Weights of a small class-conditioned image diffusion model.
Model: 6.69M parameters, 32-pixel images, arch unet, activation mish, widths [96, 192, 192].
Training: normuon at rate 0.0031, 7800 steps, batches of 128.
Data: trained on retinal OCT scans (Kermany 2017), 98430 training examples, 10.1 epochs.
Rows from block 6, named by matrix and row number. Rows with one number belong to one attention dimension. Each number is 128 + 32 x the weight over its row's rms, rounded and kept within 0 to 255. All counts start at 0. Numbers have three digits each.
# q: attention query (model.mid.1.attn.q.weight, 192x192), inputs 0-191
# k: attention key (model.mid.1.attn.k.weight, 192x192), inputs 0-191
q.7:130100151083161113173102176130188106163101142113146165139131135057127115126183100118151106071105121130057157098123093118121156066150186094149112180130129168136096111143096069139119094150147154121113108128129100083170152173058120086148128174100151150140152122151148098102086122162176089163139172136138140134140135175173097113131144106198141091202088070165099105119137075143133072151149136111166123116156170095140133164137189120116191069120171112116064096111111088105112149138090131118129177107073126081128101165117157114182137145153040091115104164148110131182091160141102179127
k.7:128137188168130118170095040148043217130090171136149068084130080114160145122142086139139121135124151097178143085110145117116163152159106088112181086143070162059099129121157089164127116114169123094106074127116170128149142135186143111086119157144070109141154141124119124114145153100121108147123165083119129155116164140069144065074152177143125142114161124088172116100194106095088164126119139153150157126150160138130177139131097141148076163134173103112167199125140114134150137136081173095138155139113115162105129140063093137159100123148221054091130109113091128140139124124099076167
q.8:118071124055125151150077157173165100077186083123118187147172111131171150194172154084119149098132102114085162096133118103145142135113155127146103125104145153123078174145101130180178092159109116181117123115087135155153183141159133199156123121108138168086087089141075118149084118127160094110113088105107069162092109119077118128166151155125137082120141109124136174117142127119093136182218089082146110208147139146133169108166147086123071106133089136145099124105124080211112153074114100158153155139108091074103106128112184125144133116114125156145143190126091090163099115141172157087
k.8:151119131117085122151077132159105106207121156154164103126101101102118103149151158137198129173118135182096105125190142128131103144146133116132101154139099069093114140123148156118133186163123193171209093146098118145129141129149104082179183142167102120091174180104125142132085110169127156101069039162138090062093134129106158127135151130116151138091084176116149134062110154181141174133149123118127202151096092128112160090106140069173151072149122100089165100081127082115097115139124186165086148163161144126083077078120148170176089123127137089122109105134103138111087142083126116074
q.9:093097125164120127092112139142140143187230109170126073138104087138134164087094111077096190126143177123106095099170188171163087129116123174099142103115168157119147166139114106084087163117085177163102152113094092147107096112140057171142169108090143146180129085121082117132151091169101110160086102145113118157103129183107100112078158137136107114079142123170141105080114129168135081129088135143121171085103128170116163091176181123107168125162112123149082134140132105130150135100139079191142178130117120099092150130166156167090129126188170097109131127236067086135147131103113174121
k.9:102113113106076130129128139105177175110132095115128118122111131112123150135172141136128151153114161134107159138144091126157146127128142149131091113075120140145143147105166122145146055212096107116133169133107123112089076157129096075148100096172154129141125101088116168135081098162123204119098165211106081179113193148104102110163172128164078149087134102131135122113131164118176133176153122087164069167090107123120120115075167055148079094226160170075113096120093155160153139125085087117081111114131180100075156110130161162214076175157167102163155100085168114133132086142121150116
q.10:135120156096171111150057126146124116167138119098115128088139112084221121099132208111152121098146138059163171113147151159164132144094152151117176149107176133131145159067135124144071120190123118100134113106144116104148091095118091171111169068147171079155110177159153138117133139151113062143077139111159106165163179155174107134089066112060099094095157139130155131182131177145146116103061101136139159182121167108125090163145189084122125049151103136120064086118149101102147144133155092094139156111096093136196101129106135088124110150134144131149142086135148070137201128081149135140
k.10:103180118132135121155162144137112152133134146126103079031123127158167183173130150108106173138106150182127105116152124104105170157132146136146095134075146148190132100082112122104125086193135098130097198093060102102140115130135109087072094139112113103160101129155115131036176186132114121099131094135138105106202096166152174094129122153130178123145151129120128181160141090114185164056073126099140124121166176087118106106116161170097156089131102132069158144100107068163181102104126168178156139144153080159092107158099166115174115073164112141136139152109119166172113139105161072089
q.11:099124081129151160096097135109147151129144101151164128156156142168095172158062139080139109127090143156142076157163157181086102180102198123188132105141103179148173120065155167099136121119141140093153109141185078145150047136125147100077141115159163162140092097134144143073171121142133153128143125148143194136128160208119148093133071148098097133154166070127097088109110150114104085183079113090114131080136059156147124183128118140141162085107077110096127120151098044076117111141129123155141115119181138133100151117093093131141092138115109105168150182156091130188099122190080106166
k.11:148139143136144117108051137091101124137148161112117152112115119114087117154150158176157100129147147161103132145069097158119107168110145120138143108135191131105159202082159142092080166117115151163106132098122116157106159142146174125087136102053154164166061109151170084103117102077150098094151137122150100169148084209063138101145113113139129129087148074044178147163090158148099137162087132101136094172090119095086157111130133114123103162194079130200143138126104177102146123100110065110129121158056209152168121123132061175141103158075103132143171142165184143118108132115154137148
q.12:111133102137119108146168136115123083126117145099106136163105091189134122186128182100149138155096110131103112151136189133088138110127146112135139201145101107122089093108117099093064147100185140151065083148044095125169119141090118122107157131107142105150089098169116094092158124114164117143151177121118078146081132084147101147137150109120157178094166133088081140116203062111107100089142125135195130126096122103080157180126151124140097114149172180101140171139127101173137183127053142208163134091150216145176124188125146187170112163119106083170078131132131126084158133107099159091
k.12:196168173131081071134087091082133093114175205140073128161150189132136157118143132155087104144145130135125050104118125049126050091140110073091111176106131097132164130100115080087137107104193151145160160170124091105153126121160191131143126156171119186127096174181164120149156111133121093106127117125063150160160113105124113166177152121150104187168123161098136120137103078148139112154077067150149101128160128120149187099185094106149117162150181127121088154122110088099106089123139108088093155133153123134086160156098110164149132143148150108078112128112096124134051095163098157160
q.13:098151130154185122162114122122098090169184147122085090118100140137108120143106136132141171141084103126114147117063175094119148208098129083232118147134032144151055119155089119114123091167120152137127138164187145138147127162134122152149098153131151128113102156145160154156105104113087090137113099059123153150183148164136136099130144123060162147168174154105129180144132178133082193117170065136160134098107102179126137096088156134131095063147129098142116143111094124158142153176107152189097071124087165123142106051070116079100125124164130110106135148110143154162092098164130062121
k.13:112121136120133154095130130142108104179177189172162133206171146142083132069092131152130119169140132078105093105163190105127139090093115079141122178104084140086149164136144083139085173123118107122155162119140067141189112112123151149074140129098165082169141105136149112083127119098140102088119075162117158159123119129136164173106137073113144131079143127147126109142195108138128112140155042145066137093110136130110095106086195093135113158205170141139113159078078071126135172165106121172053154112202093144157140074178092116145118105181119136105134076172155153122104158147126163125
q.14:102144172155126125151094096131136172189112137132111150146117166188144090184149146152189117144145125139075135101132096120111155055104171132202088060150084138116075094140127161103136122117124122118154083126192075127126113082139143183154095127192167102147153110131119102063117099114103147079121137147167131088130130171192086134169146153152089089093157153154110104141138147160138157102081126105127118088085049133086165087123166148110133161145100171168128160137144127102032107176111110134102126135088154110121187109079164156149080093132140145113092144163106082097084167192123188152
k.14:182108143144139108113156089123135140178185085126101117109148124144133200091201085126188103157124137171154200086151083154101140118122130167192145118136152137098152113167096131160140148103098137158061180125130091037133090143095151165138121153139150069145113136132154081112145092138168101073144148181132087153131166147146078104092090145129102170141156106077103141091094150140108133086135146168161110177099149123152118114136146095106133101101100133180170119167105073123143140142163053121111107118118170093141086122155047121146164112097128156082152092162177175098093070086064168132
q.15:134104134128101104113140124148073125165128122113168137139081164182134105122073166141153105084085097099150134139146185164125108128129198162037112160183141167101127139174161052113051131093145148107107086142137136071096101166095157108057165116116125159129145087185114127100175110174108161076140139148116116133180149148111151142146142074087123139143141127094117102098095099113142194051103163178125104086147145112138081146116112146146142118141121125164204139130134122175156146148063085148128111112094131123213114153114169122062087158143115175116114085171124131113173161185128082141
k.15:149163136136150150057148095151144108111162195126076132096168145118070103094138148110071128129124149131083153100132126110146164129176129077099117147107093152138160153075108149129101196158176037154076123170145153112113081128127103183104093127158128083155059143131052172103154139128091084082113123110110129220133167131126141123184118126157113099147042102137136168167127181131129138101041118136095106175150156128157158137164146152120132124129123156132155125105117173164169146150161151123137120065088169109137097103206110137125193163146104172082121130106146110126115077080108131124
q.16:121102123099102055192181050096187138066184172171147094166118086170139143102127119156121139153134130118162123138164077092105165124089070064073096068166110138133167168179127120144185160099105102154146108102127120151132107125071121106100172210069183135096144079087124161184128166129160091095148129104089128156088144074173072181097153108168120130135164092169140128136142136083192112152100131147148120153072107163106130139117172138172121107108127140196108178111099102113154141132083136120110112137186138152103122121138113134103105149170155127134153105101117136102139075104164122140
k.16:153161136071121146113149183149170127060129152141149115143128092146101115084147132089082201148121161150119096145127168206134066095130067061141140071118068107116107140167134107113149125181105149148134158089104084152128147171134178157175136093131158113151128128126155147219176175167185133114162094118132158138108078105107100121157135102116132151103100142130157114172120120119108126180140183079145153115145078122152076131118022144105164107140143156059099108209066155109110098130092125128109136112064152128120133144107151144092110107094159168096119128120097052149167151151150123121
q.17:157109107152058105134150080126150145154133188168122153130197112188166171141151107145137042127089152128055151127124176110134137111157127187132072163162123076084086138161171098136111153138173160146133131165192109153139101072111129156142079111086229134079081127105152159116139173139135200110099163125145130114149143121107103104116097147113136143100087114082121131183165175150121131129123127080143134101105105134152094089127123116199130089111161139133092098139157136099129093118076173155091035143102082140194096099114107134114157121074116141087143173091127126171081134135095151125
k.17:134091094088126120138208161173118150123180180131094143101145139129114082119082093136128101083084149106163093082092116178125091159153141122142185162156120152100059122147122097143117172130166175159166100162145063140152126115099113105103060140133195104168137126193107143169145142108150133166155132153126149137119113144143146154136122081165136115088104126091077129147157114144100122132098133149082106154131136178094107143124119148040094129097107182143100062087134146119092158123156101145061195148168134105152121138110062127122225124178076197123168157113100126075095110106117138188
q.18:120121138112156133151143114158168154133144133050112142132155126160129171126112133172127118094107211153186149112142137091173117110104150122084115059114073120090136157074084160152109130116096178165139080126101124104117170150117113070088161083140124085108193122101062112074109154082151091183121103092100133155184088160182164139158149132095127129119128106138144182105086182145155122158219158110150130148143097104143152137091171110061099096170111161170182148133154111104123090107134119152144156107112213142134133132144089097147092083145100111109117061086120132095076161194175139114
k.18:159077214143151092122109104102150142154134147153217113181108119160135156095100141079112093116210083160113138082144102099081112166091122108159116167137103214131127080114159150187159090169081103166093128114120086117127083144117155101106172163085122148150144118086107042104169139220095134120143101096137081094134165171124119167045090125173113132136130119133128113152171162190098147142119087121152105139152089132090139176141053070090112152156136173161096098097150100081078143147118122121148131132139162136137135106139123167132097109087132159110159151129127145146148118100146114172
q.19:059105181149107138136162132102142143072105136160168195054086185115141115152178072137120127085146108117153135145151106096116126116155120165043157137126101144114196122118129149151144150125109104091107099137119177110073090140181150143099117111130114066050073137084143141125149182166148152061133159129140079148100137137072090128136136087130131116138166067123168083134166148116170109173094099091181108157126191145192156128156150074171149161143066085083102111158171165169207122101142185131144080160133139119117121132077107109140103132128141114132140156124103160094115094151141098114
k.19:083127097150130114189153126121157123103158145130146122132148161096122091123117122103096093090133093140102185176113123188121151165155144170142096093119141092112100061123177105155062096083180175183117085144091126173147118173141123094142106140123107166149106163077124133179121141103118099078118091130188178154116151129150126099183102123095134144084149131155148146137141152142154175076101140106123130100126131119153116135110112203114190072073103077137081132156146076087108089111080131207119063109106143167124126109090128130173173130128111212139136220172107108072085114185147145102
q.20:116099119078120099201108141147112098144088128141107139206118106146099164148145152082167173074093124099091087157125114114150182119192097142118114096157220133107169128074119172097139134101105133102061129178128154203172123111111148095140124115134159162108155174115151162098144155175070119077121140101102134120072138205172090142179130138148156196107092133150112147124154119123138147140109079110128121153145115077092130117110136132129116130106143135209137090182064088122054110125073100105146112145129064094112112125157136144167125158179116189164115142142122148106127149142138119035
k.20:130138158160130121158139097170088150087109154117098118071091118082134150143170121128124153165040168207171120103069100142095101074129105133119240139129115145093191110085079103115099137183154173129169144164124133110128111109094118058159130149102092112123114178137127139165168115125131097127129111131072156125092113152134102155124127071103150172201151123174117205089162105142118109128121098133059149149097078112100183131125089153119085101183113115128104083143125143128128157112100123062127135133142166075138144182121085172130156148089183150104136091153176175104183155117155131141
q.21:110119169106136125068140088147100122144154115120132127091111137123110166149109197140157131143142118136143132143085059099146126133123180166107143107162163105165093080087126158085163107143094136163177058093166197147092119116128087109110109073098198133127118107071141105150136117177183134083140206079146169189124103113121113096162155153139125166118128138132152149162104107084151038130146111138142127149073099166118111149126178139094169129132098115186106124121121131084100119106146094129181096159090189187129179147077164026119168130123088157100120127124083086108164098161135154185
k.21:086167144192131121043176092111142156107135101126087166139165103150066114103129102091156212185187157100120106102150116089083136142125086138144118117144102084164120136162154168113111137167180135125097126125103124147096082157133152123134125125103104104178102125118144099143166155133142203068204140166112150084098161170151152149156059175117128121129140070109110159100140165090136147099155147093148134169097177070119132123111069160128137088135123117099205117166111112177149137105134036140135159164132143129093166131057102094093148094054140143109165175153116133102159119126085123099
q.22:163156109133137137162133067061149111091210108108115161076171070113133125110160115132124134138158181149151154109129146124088144091144080087090095112129102129159046169138113167177113165150130110112114075135145154136134127166127166052183082159135097165094136120106094147099135093181054128182156183117149120115168159120149098071090112127084088143152105150108186179116170131106134120129112147160142130099089135148130126126056153084092117127113094135130142062097101150118113145090123111147133117122148116145127147150135136123085189069110195205090202092136190147149121110157148192137
k.22:138090178150176157090177125113097103113118125195099168146117121136101116104196126096151132117130087142113177078171136182128103148124117063124157079125099149103098134100102110191147147130110108147136141078214077169169096145062064121130131084163085141083104106103215134192113117167077104130225075111146086091090147155127129144123170105143206115123148096175109122126149093160125109120131112149143107067112129180108150078127102136015146161116132179116161113127142111144120087148137116148107157111173110125087148114159145152129128148126137159100174123095094142152120121161144122146
q.23:180116103137107110164080106121150136146130127096114081163125178128110105108101132134151143111180167105127150115112086112125114182181134116099121115077154140147120135138117074192115112213108147097130186097159067110160111124144113100122183115131136078170150107131133161110148176132067125131100129073137207127139138121167082133075107070171079171080108146171149143124069120109142175134097141111131138168180109176172206115139100150100075103139175119121139166129162093112132127121049160178092159090084106091136081157167073161170107163132102208111104068103165125129128091137141128153
k.23:183120129121128104131109124159159139140134112150157126108129110145143168142126111119057080130135191142169097133088153168109205179183154117121173051094161122137127102111125103103093124121190138130126181123126198115074147132109163122105090103136153117085137151110111130150119135131207151127113106115181133147123087117191130125071138139169123037136092079114103178149128116085133102089107107123054109132159079188114109090108105147132107167058140137110164117150129080163157163138057148153185188124059076139131078138112169171126109134153185126111087118088158119159146187092124105134
q.24:096143153136122209179060125143082085125110097096104152122105216146198103110157139157084122098127094115156168119097180143164144169139174087147039158140107129112117123079066169147133101131225134106098115151170089106127137110159099143152107103152112135178073131146156130188096142135128108152124147147150135135117067151084161113162173172112163120154167175111098144118151074164097193114081096142085159141165099120106143159126166147170123123153131188118181123138107088112089100064097119110074110136137111157158130073079088102094103113123176120154126098119129128109103153119142076139
k.24:129085120133120139134159171155153102164141085062116164129107118188125166123156119156106154093133202125161139121115156132108154107114125115097110176177150148104198076088138145141141103134130069149155115158131103149129116122104135159082051127085076128152095091144134155066112138141102079145081145121124144104131116115153141134098123155150162104162102131119064045156110140143111148153159095185126150147130107142096153135093200149147161135136104115123168141126210105143114088108209083129134183131134162142136110157137035041059127123098118140119106087115207137062095166091161104171
q.25:095098083139084136180107125130095174205099140102116107119097111113182072122127132147070157146094092167095140175123127153077176146089167122144155063120142107183108138144170138071100110188119165121119116124156145156116145124180121136153180092191128159173097106154152133110166155114100127133135194125124108083162049142110147057118160178088149141057126169101130173150102181154067118108113148158110146133117120183108177139084167152127103120168116147123139092156086159129134137163131137140154089067100098131138107120043079126112169155140157114159090108116078124112068142119077116183
k.25:132150114172164132117130104065146114152176105149126134148126151118060138145090080190098155161108127149155088149165071137103127093153184153131089176153123065139142165104096081120144095114151106154127147118067120098056122179120125173142107122106181156195132148142176166115090070102112111102120151088138087092174142146133185104087130131117126003162141148158136124114161119133119113102108131145128141130149141147120145143182186143158157155194108148172114104160068127175115101071114117143038127154130114132125141122124072052111149161156132157070115106149092164085123097166107162120
q.26:105129178092139135146075177131149131173160115085135093190099105122124129114121140156078131134123151095171230130162086155062146170116080162150173127083134055107139138060119115119071136078093141107072148069166125136130125100110129117095173107105168151148158141155115161188145130124114076122134074071167174148078131103161112137105126056112109112148142106129174167116174131141160128173165132149163136165146181130136115098145117143094117131158123138081076154122148105152175113106113111122053180098169143146084096108173129102149181116185106128138136141173074093152115076151063148129
k.26:168160133106110122146073149170077162166114068111131128096118069132171163162091170093160088168141193144137186096100081134148104164088135144093077067106162110148125155131122134100099169174105110147132110094131166105097136131165146109115094123128134179119073099114077166117168130125122130115156113189163179088094136117107138112120123125132173152182106100153165153147143161051176085129108145095117109128159072157145162115094113148144122145112158100134142138097161095130133102166141078163113178132176116137047106133072132147161094054163150077142105105185107072164224105148167101113
q.27:089130136178110131172105106077163172093074162091087168207132141192111042071126076111152111111141141113071146078129128105111159165089173107165094138093203112137185136120098157181116103098163064132088113141133149101158134196136129145160123141149084130118078124127139105103136168082145145141117136156078115130153062123134118094162154166124124117142181150141134120126132110093124115130176130040131107106167139162151043115150101125131151100084104182123091101135107126118120197109079152162166136136165066140122114138119118172171131123142123116182218130107126129128096121172147095127
k.27:197054137074130097135123107126127150136163132129180117104129115074155082140050145143127098179124123178136086133094170038149097164099193112135136164171110165127159102091095132130034109144104152171123086145123150153132108165117144122109156127158114196155156126107067134140154074141125117098097090108143162106124112156160041069129164125188130133121142133100029104139136115123150129151141147192147163158109140172115132140121171121131130126089062118190130136135112140122097090128136172179151131163181162102123091137138098083067171152106135155122105107109086133117082147152182131142
q.28:089082075134136140145097118145152109151082140149119113127087141168111159106126199138086143129097161063103123130129128178181118152135187146085105198153152119176120173134134115131094122131114094058145098124163133147139163152121153179110181124104182117122101088119132042193099145177133187152098125085125107163152183100128105083169119086097119120099153146142144131120141133128089051101130157135114154104188125102177139106132191177151138098142068100122109127129120072181103139064160095097091131086161189178178121130097177111123098140193145140081110156135125099118142108094066096155
k.28:115155146116119106143178068111107122106095195150143115084124155162110148188136153067147138055138168098129153118134070059121188152116089139075086233068115143112141098119117129132153155127128129097136150099142125170091176126134115086214116102112125131081050128167114144112114166149126092148121132115117175088165171145118149097124135140117153182128161151060133083164088118097127127115157111102138157149109092157136129095098178141152162130142083158099174162135036127146127132073162119122139155166118135141151097093107190129129151050121170199122174123169140128113118123102144070119
q.29:082158101104184147112071110110207084095086140124094109093094093135126071097203111111087123110137106125130082134141045124087096115162104153141143144162125164103165140141183199096137147113098088106160105133137148135114146125094109153130174112112157146124147132123103120171105086121188140100119104056120142137130106140118122115164066106135113183126142131105163094104193162159140145128180055113125193173149075117158133116123138107177116181163098083152159143127095130177099101145134140120123082109149110080126189101118175133162202158131102143135162154141122129148040186098142186077
k.29:137191151124113100118155180129106127124115069183188098122172116135088085152125128181116102159108102087061140101082094154095115073124158182107159113093104099098134141092083151166142184158143150140115179123119160102141128111146117169188120059141098132121146191134131103193141152096139110134098087123175146093139157120094101147169116156168078107098133159139157118113125118121119086168074125178163176088102099150117144135121154097130152046120108143217115096093146109111138020112152121148183154121127126194095102147136108137151144060123136179149152075157153091106147127120183135100
q.30:083114086090136185108106130083182133171139115142143141089086180113220115115104127131105164103108152137109157171170126102155090100148176148160156137105130153103119084098136148146081145137148160085052153116128100114147208114174188094167118184100076185122149081084119120090185169151095166095125135117096125097138107106034137128122109107149166129187078094120130091081100101158117132131120117134148145169144120129125099111084113125073143112155124103115095200136111128182111164165141120114078122136136157092150139142133138128165086108158198080118124159138161176075133177146056165101
k.30:094130131092150095147071118118113084164183114149134141170120134102132135174114138129146125142158172137136168107088119125158123067121120115070103130106101132128157084158150145160149164111149079083140088115174176094080190110172170210124117140208103134093130071092144127110087125136044080170114089105175147088174148127094106081094182190143144101087106098115140091099103135163105150095150130119112140114113124192134141116093191104154059175172120160113145118114181143118193135125152108117122164083100119087179143162099155170144083178149186154097074117173094132104123119167124100113
q.31:132157082096139184111146148127129170118106156150181095162140123096153151160145145095104124141140148145205091172188080136095152069098161085195193135097174130093182148118121157108184142189197145137167086080126152131139148142120110141149141159157168083119112085069124082126157079092071071124150121130143056127120042137102083145126176151109099118133127113056126148099133114141088176091156169151110105104129151120183124133051117152139164081150106133095118169136081104131163171115125155134128078134169110116147118108089133101171109158147133156145153083101111146094109118083075097154
k.31:118090136110137121091099161142096102181150127181098153173125119119111152109132167129120080098145129084183123123176137164138134138159204113089157102146125108143125110127167123104139138152121062108175084097063129054154143141158144169165136126103084131066151121119105114087175095090150076082162135107133175130161082105131157093130119145106197155121093117104131150161134156107168130119162118118100145193190161137139194176161142081113125105086079150055136133102119137096172114113134106188095094110073162100133082114126151128128125119073103119163149125081123166051152115208145222108
q.32:155100169173112079215125166116160126198157092118173120116139111106124148117098114092085115124127087171069159159141133120160111148143174042120110086115115077095122156123121133116145103154148124099088142185152185136097102095135121106132123103128138138105132133101158068150155075160100148122105098144139036147179136163164151095098147134196159194128122130144107162117107139166200114139138126091182120163092048127135241128105063161094100082127135132202134099148120148108126111096101126087129149138145108122155095084138114089131177109116099195123139133153164103089123118148155121157
k.32:137106102102087134118151139160075107123119167131118135143134188055142123091102147088121130108070162147107125091161130148124068144166129123112149123121096142150131070121087135134151148090074169140136123179118128110145135112156166162125167112119165176107144090120162133126141207203116216109103131062113133125100076119130086155157056119092151124127126100147106128143160083104163154146088103171121092108163120171144157142153153067162155159111087144143164205132125116082141047114094126076083159063152165143110101140132176130089174122165030139132137087147153151161177191129104138112
q.33:149097144127071119132108116156119151119138132122131157102133146099109148083159164127115155136109106206121171145113104160098132154125138070158124119119122116098197135019118139100192130181115153109125116082139116136139114192086084088144148101175125135189138143124124135057123080142096061149150135143115154074132158119135103102153176150096123120073180153125073150099171079142118184209074119166091144127111171106159142126102073158075122145125147133123126113143183100111116191140145148186126139101086153163150142151163122103165070130120109154098060086151052125190128127145092186109
k.33:081151069132153117124196073092125120107139103160181093110141062167126158106137115105124151186170166082199072125135115096158073086085132131114113137118156099145099144081092165111127124144145140094101122175175123138125118154074099123170098085134081075084168117165167167156122133150121091104125193105175119105151089118086145118101094161139175160106158117153147193137180125135089140143137088118128154136131168126129111173139138154085088123179181040139125136152119128103110089167112151183090114104184148133057101140136091094160094146107155214165139155109144082116132183103137160120
q.34:132115134183121116112145131124218106166075127117042143147139101138108091120153112055094113135135078144167177106091148112132145101165118176099128123129151148117172129120168124121121163195097120070118097112101133152144136112091130097083029116155046161140094132150114143087158113127039143165129177162135139056132155089151093169173135166149123119143135106127169109151109110117143128144188135159181172083124142140069131135121188132098103147174141136131120166103175123169099105133119112166166127122075109124145082146190134129085100078129089110119203146147094111060111133134186101141
k.34:138163107080154144146117172134216121117116089145134128164106120125155102138144100114118091136164132098091133093091097047174076143124107143164131114159158119099195135155099108142169087125118170100095174065111173087183127187134056164141089127177123129116113123186117123088152135093097175101049101208081142129107150196141118154182169144148125101109179099127127092151119100130104096146188165123087140153076127117137095139158170103102115125152140139179163146119137152099108136107111136165087160056142105106101137137106122165077038130154137152111158119066170150095137167110101135133
q.35:124090123131119079147110144173150071137174150132084126155147115080124127115127151175161101142165098109074164124091145062124150089155120085096122169103128159077115130064089152136163138147167056135088098148199168149142167128084201191092147104195143065150141142153063098152116141129073107059139171081131148124136140115140118106149107094137155205145126109159086179143138140125117138120137122183110174117154135152118143092142133146137102115078125143122129147127127062150153150097132101127101115188106122118134227123085132112099104134162036123067135134161146129190111122139175108165
k.35:113106111103102119125130136078105090134174157145103161094117111027096148169141121147101127049104200092169156042136151138130150119151157137212118090122120151094136170094106112113146138123100119172161161168081113169139164136167114096068097106130120134159098088192193125135176160061111107176117143076128133109163087173145143179110095154126109140131057156093143095137095127123137144119094128159084096136185165163151140105143135187165140117149168127127143127103137122070131065108150114105081087146178138138124149190132123150116085119072098143086138127162159120210128131140101159100
q.36:139094133129144047164149116132153136123136116130089130184072150101055174110137138168161107153093115087146117114163116116140136128067140063144157149149123154095108153167063182182087174076096097145153120135149157150198141154157135075082129125149151105149086123145143111056106103135084114114132188174107140146133160127118119153156143107112165073173115087128089070110139134118144101101145145153144146137211084162097158145145146166143144085108174122123139154119144126074141148135131061141126112111046139131153152169148080061076176182116117183093191118130124123117045149090112149134
k.36:102084140097178113084173147094086099143059164117118059107093122129172133100155137160167068127143125141179147139108154121109130114162096146110126106143142136129142111152078136134164089119090160160131148128085098120058138083173105067099128077156102126154100147197115106108178155044193122158147117125168171163189148178081186138154141145137109109123193152158119106105101131100142133150142144099135162088162137141100156130110142164163171069084137092178115169153074071137124119082126066126161091141147119113094164153139104128088136130137094165101101089206105133202138146158082160120
q.37:128090136150123169083190155162150167129130173070068128147114192113114103100166142132093125133165175156113144124154157018148097118160122146113157177115172104074107116072113125110189201115155103130110132099162123136119074115120130157112142084126171094157109119151155093123101175077122115202151147170107065091123124115144104100095099156109092126123171149127107119114125095148105082128165061141087110140144151147148104191152131133140163180088077136095143148070149158101097190139184103137139135115106144105128048114118170130113108146160166124053135176187090146138141162089162141106
k.37:088124096142135113189114159118143137129113078156172135117081112127149182085160134117154106104143216103188139127130129165139086136131082095118143098172150170088180149172174129091141161120095117114135130109147070182141127139126132078167116134142140121050099130108099121134125104118137077222160118151162091095119136146132100150121089140068151122139127154134196110118105116108157097101188095140055152118103116120114083139147165108119077158168147101164133098144162177040206184118154195172102132120084093101165120172097120083108128130047115137174149138141092123171084110123118105114
q.38:194124185046119123154141143143123174147178125145137109108155073138140156078137141104079169125127094171068125093118183142138108170134141177108147162214108066107104157091083125116147143098136105142138117085181105123144166154161048111180116122122101077150116142111077105077099165172159128114139086120090140082109066176125131096167147079132106037118127156113122122140128107142136123147102126142112147162129126129145139175159103130142118165141174105116081098121147181053104150214102111107121131135123138143154147115119082153120058162146098118121195136108088152159102099186149197126
k.38:054108094111134170176129131128106101115135129113092115186155122185125101097088135195138161107078170121141072120145140094121071100077196133113124159130114158112187128102145206102142067079113121084159121170141101133107105184119133108121129112079156111173151169156171164164062124172078167143134119104090116117153089100103142104166107059104112110169153133154162182104169113095121106164097133087172175145155122151104117124116108151123064138158204051155152104118153115127103172175147110113133152177086061130184116128113110122126109178139131119174116152149151138165105094093094086142
q.39:108144141104133188145186128128110167128118124121083149122175155108072154163179118128122115099116092118141133104109096113106193205125150147166146106122141127146200104046134158068143183148171091038086158158149084103115131152125120068128126133112116105173172063142116152215131116121114128057130116129153164131107083181196186153132109149144121186129197123121103158178131157127082128191090095123131093081158163136091140114066168182121107153149120103070099139109130124134103122140128136094131146128115078111086085141115148105157098077177127143132122102096161110155089114103160094132
k.39:123116164128141111127147156136144177239127114155148178162104130135125142110158138106082160126112115163124105131130087157134109155134141155081064143178108153200091122128163107088015108176163105152139098136149168141117137121162075091153114146098142107097124089168118164093124152135126141122094171106147100127107075108091149118137083185160155127122102105157133163131093065138087096072121106119118109162124104171141101068103037059065103135171073157134126180107143119142169099204166088113073136081116118141118133173100154140144153157142193136171159087174108154119140116122126138144
q.40:121118142171094159131116106168127118128132075048185094106130133098109141144128088079145180137148137158153122140056117161145154089168104093120109105104061177062160128115138119096105071129087136109110123132106098105154071164128083133149158119115185146140237181090134139191150113082129133121191132087124101155143118087146168155125070147115110136162117128172096106119069150151147149135127132071140149175162092042081100083168135108149123147154124107173111082114108096091125154165109135101112179146217117160188137132147179124092121140115150153131060125145126168161157130121156138139
k.40:167128132129078139138179090072115102108126128172161152125111147118145169162143101105098164155141099110136110120087161127063165144106111063125108157097118087128148165109092183070165103100066138178128117156182126078138144152146137183149144134143078152124111190140118150104157163109120186067135210147120146073146126054140086154074104113156131152087117157108116141124144135137093167086148097112133133206081135110152105192144102117149138099085122127106152146153154188112080161179139108098092175094088190116141132114215158137107155141125148161131071101102069089099157088095118153099
q.41:050142153137155180103118174137139075196080153155127156153149126125172134136095114126070228082109115095138104090146141095148144117128096137174115179081127141153174110124112132137056114140100059128145101181112114101133121103133142179154115121100181124109150158104107127155165095132095160142116110170113101155110142091106173130147109164144109145190127181122160166134152146148134120143111097148180110114211078114175088102159128122117093102127087149151127146126087152084143112152136113115104084189117171104108159179141123152086111080110111073133140133079249069101117102070122110100
k.41:160145114173142080106120086170139161103136105178147112108093093104157134140179155153095170115182073157091108147099097156098186060099088168085127162153157124183160111075163087106115170122152133118121117103129159106106109156173070164102132139155135213114051157124065063090202094115160109081162132109148207070119090133112087178075109097127118114161129152052116128153126069151091100132123115118164159120165111111099084115106129146163079166102093188153165139174171101134174160125094089127137131126156122118141130162135143157136113111176127127129140181115146091122104120147161137132
q.42:080079129077137128068110114166100112110159145169121106054118132125117148106092168165121131203116196150131137140121094123103101100116147129148147066162113141082127165096116126137143148209097135184157095145163043113146109154099072206131195139128110069164173142136065141045111166169102106152147164162165106210188139161126095108119088150131144135143124152146143147196112165132195133109143140093132131122161103145116114138133143152123141126161093110150129079122115082108132083084112094086138120177114102109158121127064160153170122125121133149113147140145116087053077153106136091114
k.42:137074139112122115105105132130091175131134125204156121088109109080142137202161108108126190122153112086203103120107148161093071153137134069147147116131093159108115167112094184116158152059132119168124105126135107152094161090175105102141093117139092128163087088111109162155191181121098121085150175107082116246095111117082138078165103141090144141195128080070129129125091135074136182100147102088118118118161144143151160112130145159109117139118143104120167060153138128212104119078142143126112151123148106171142146140134108125113115165134108132155176117189083148120081126119078162185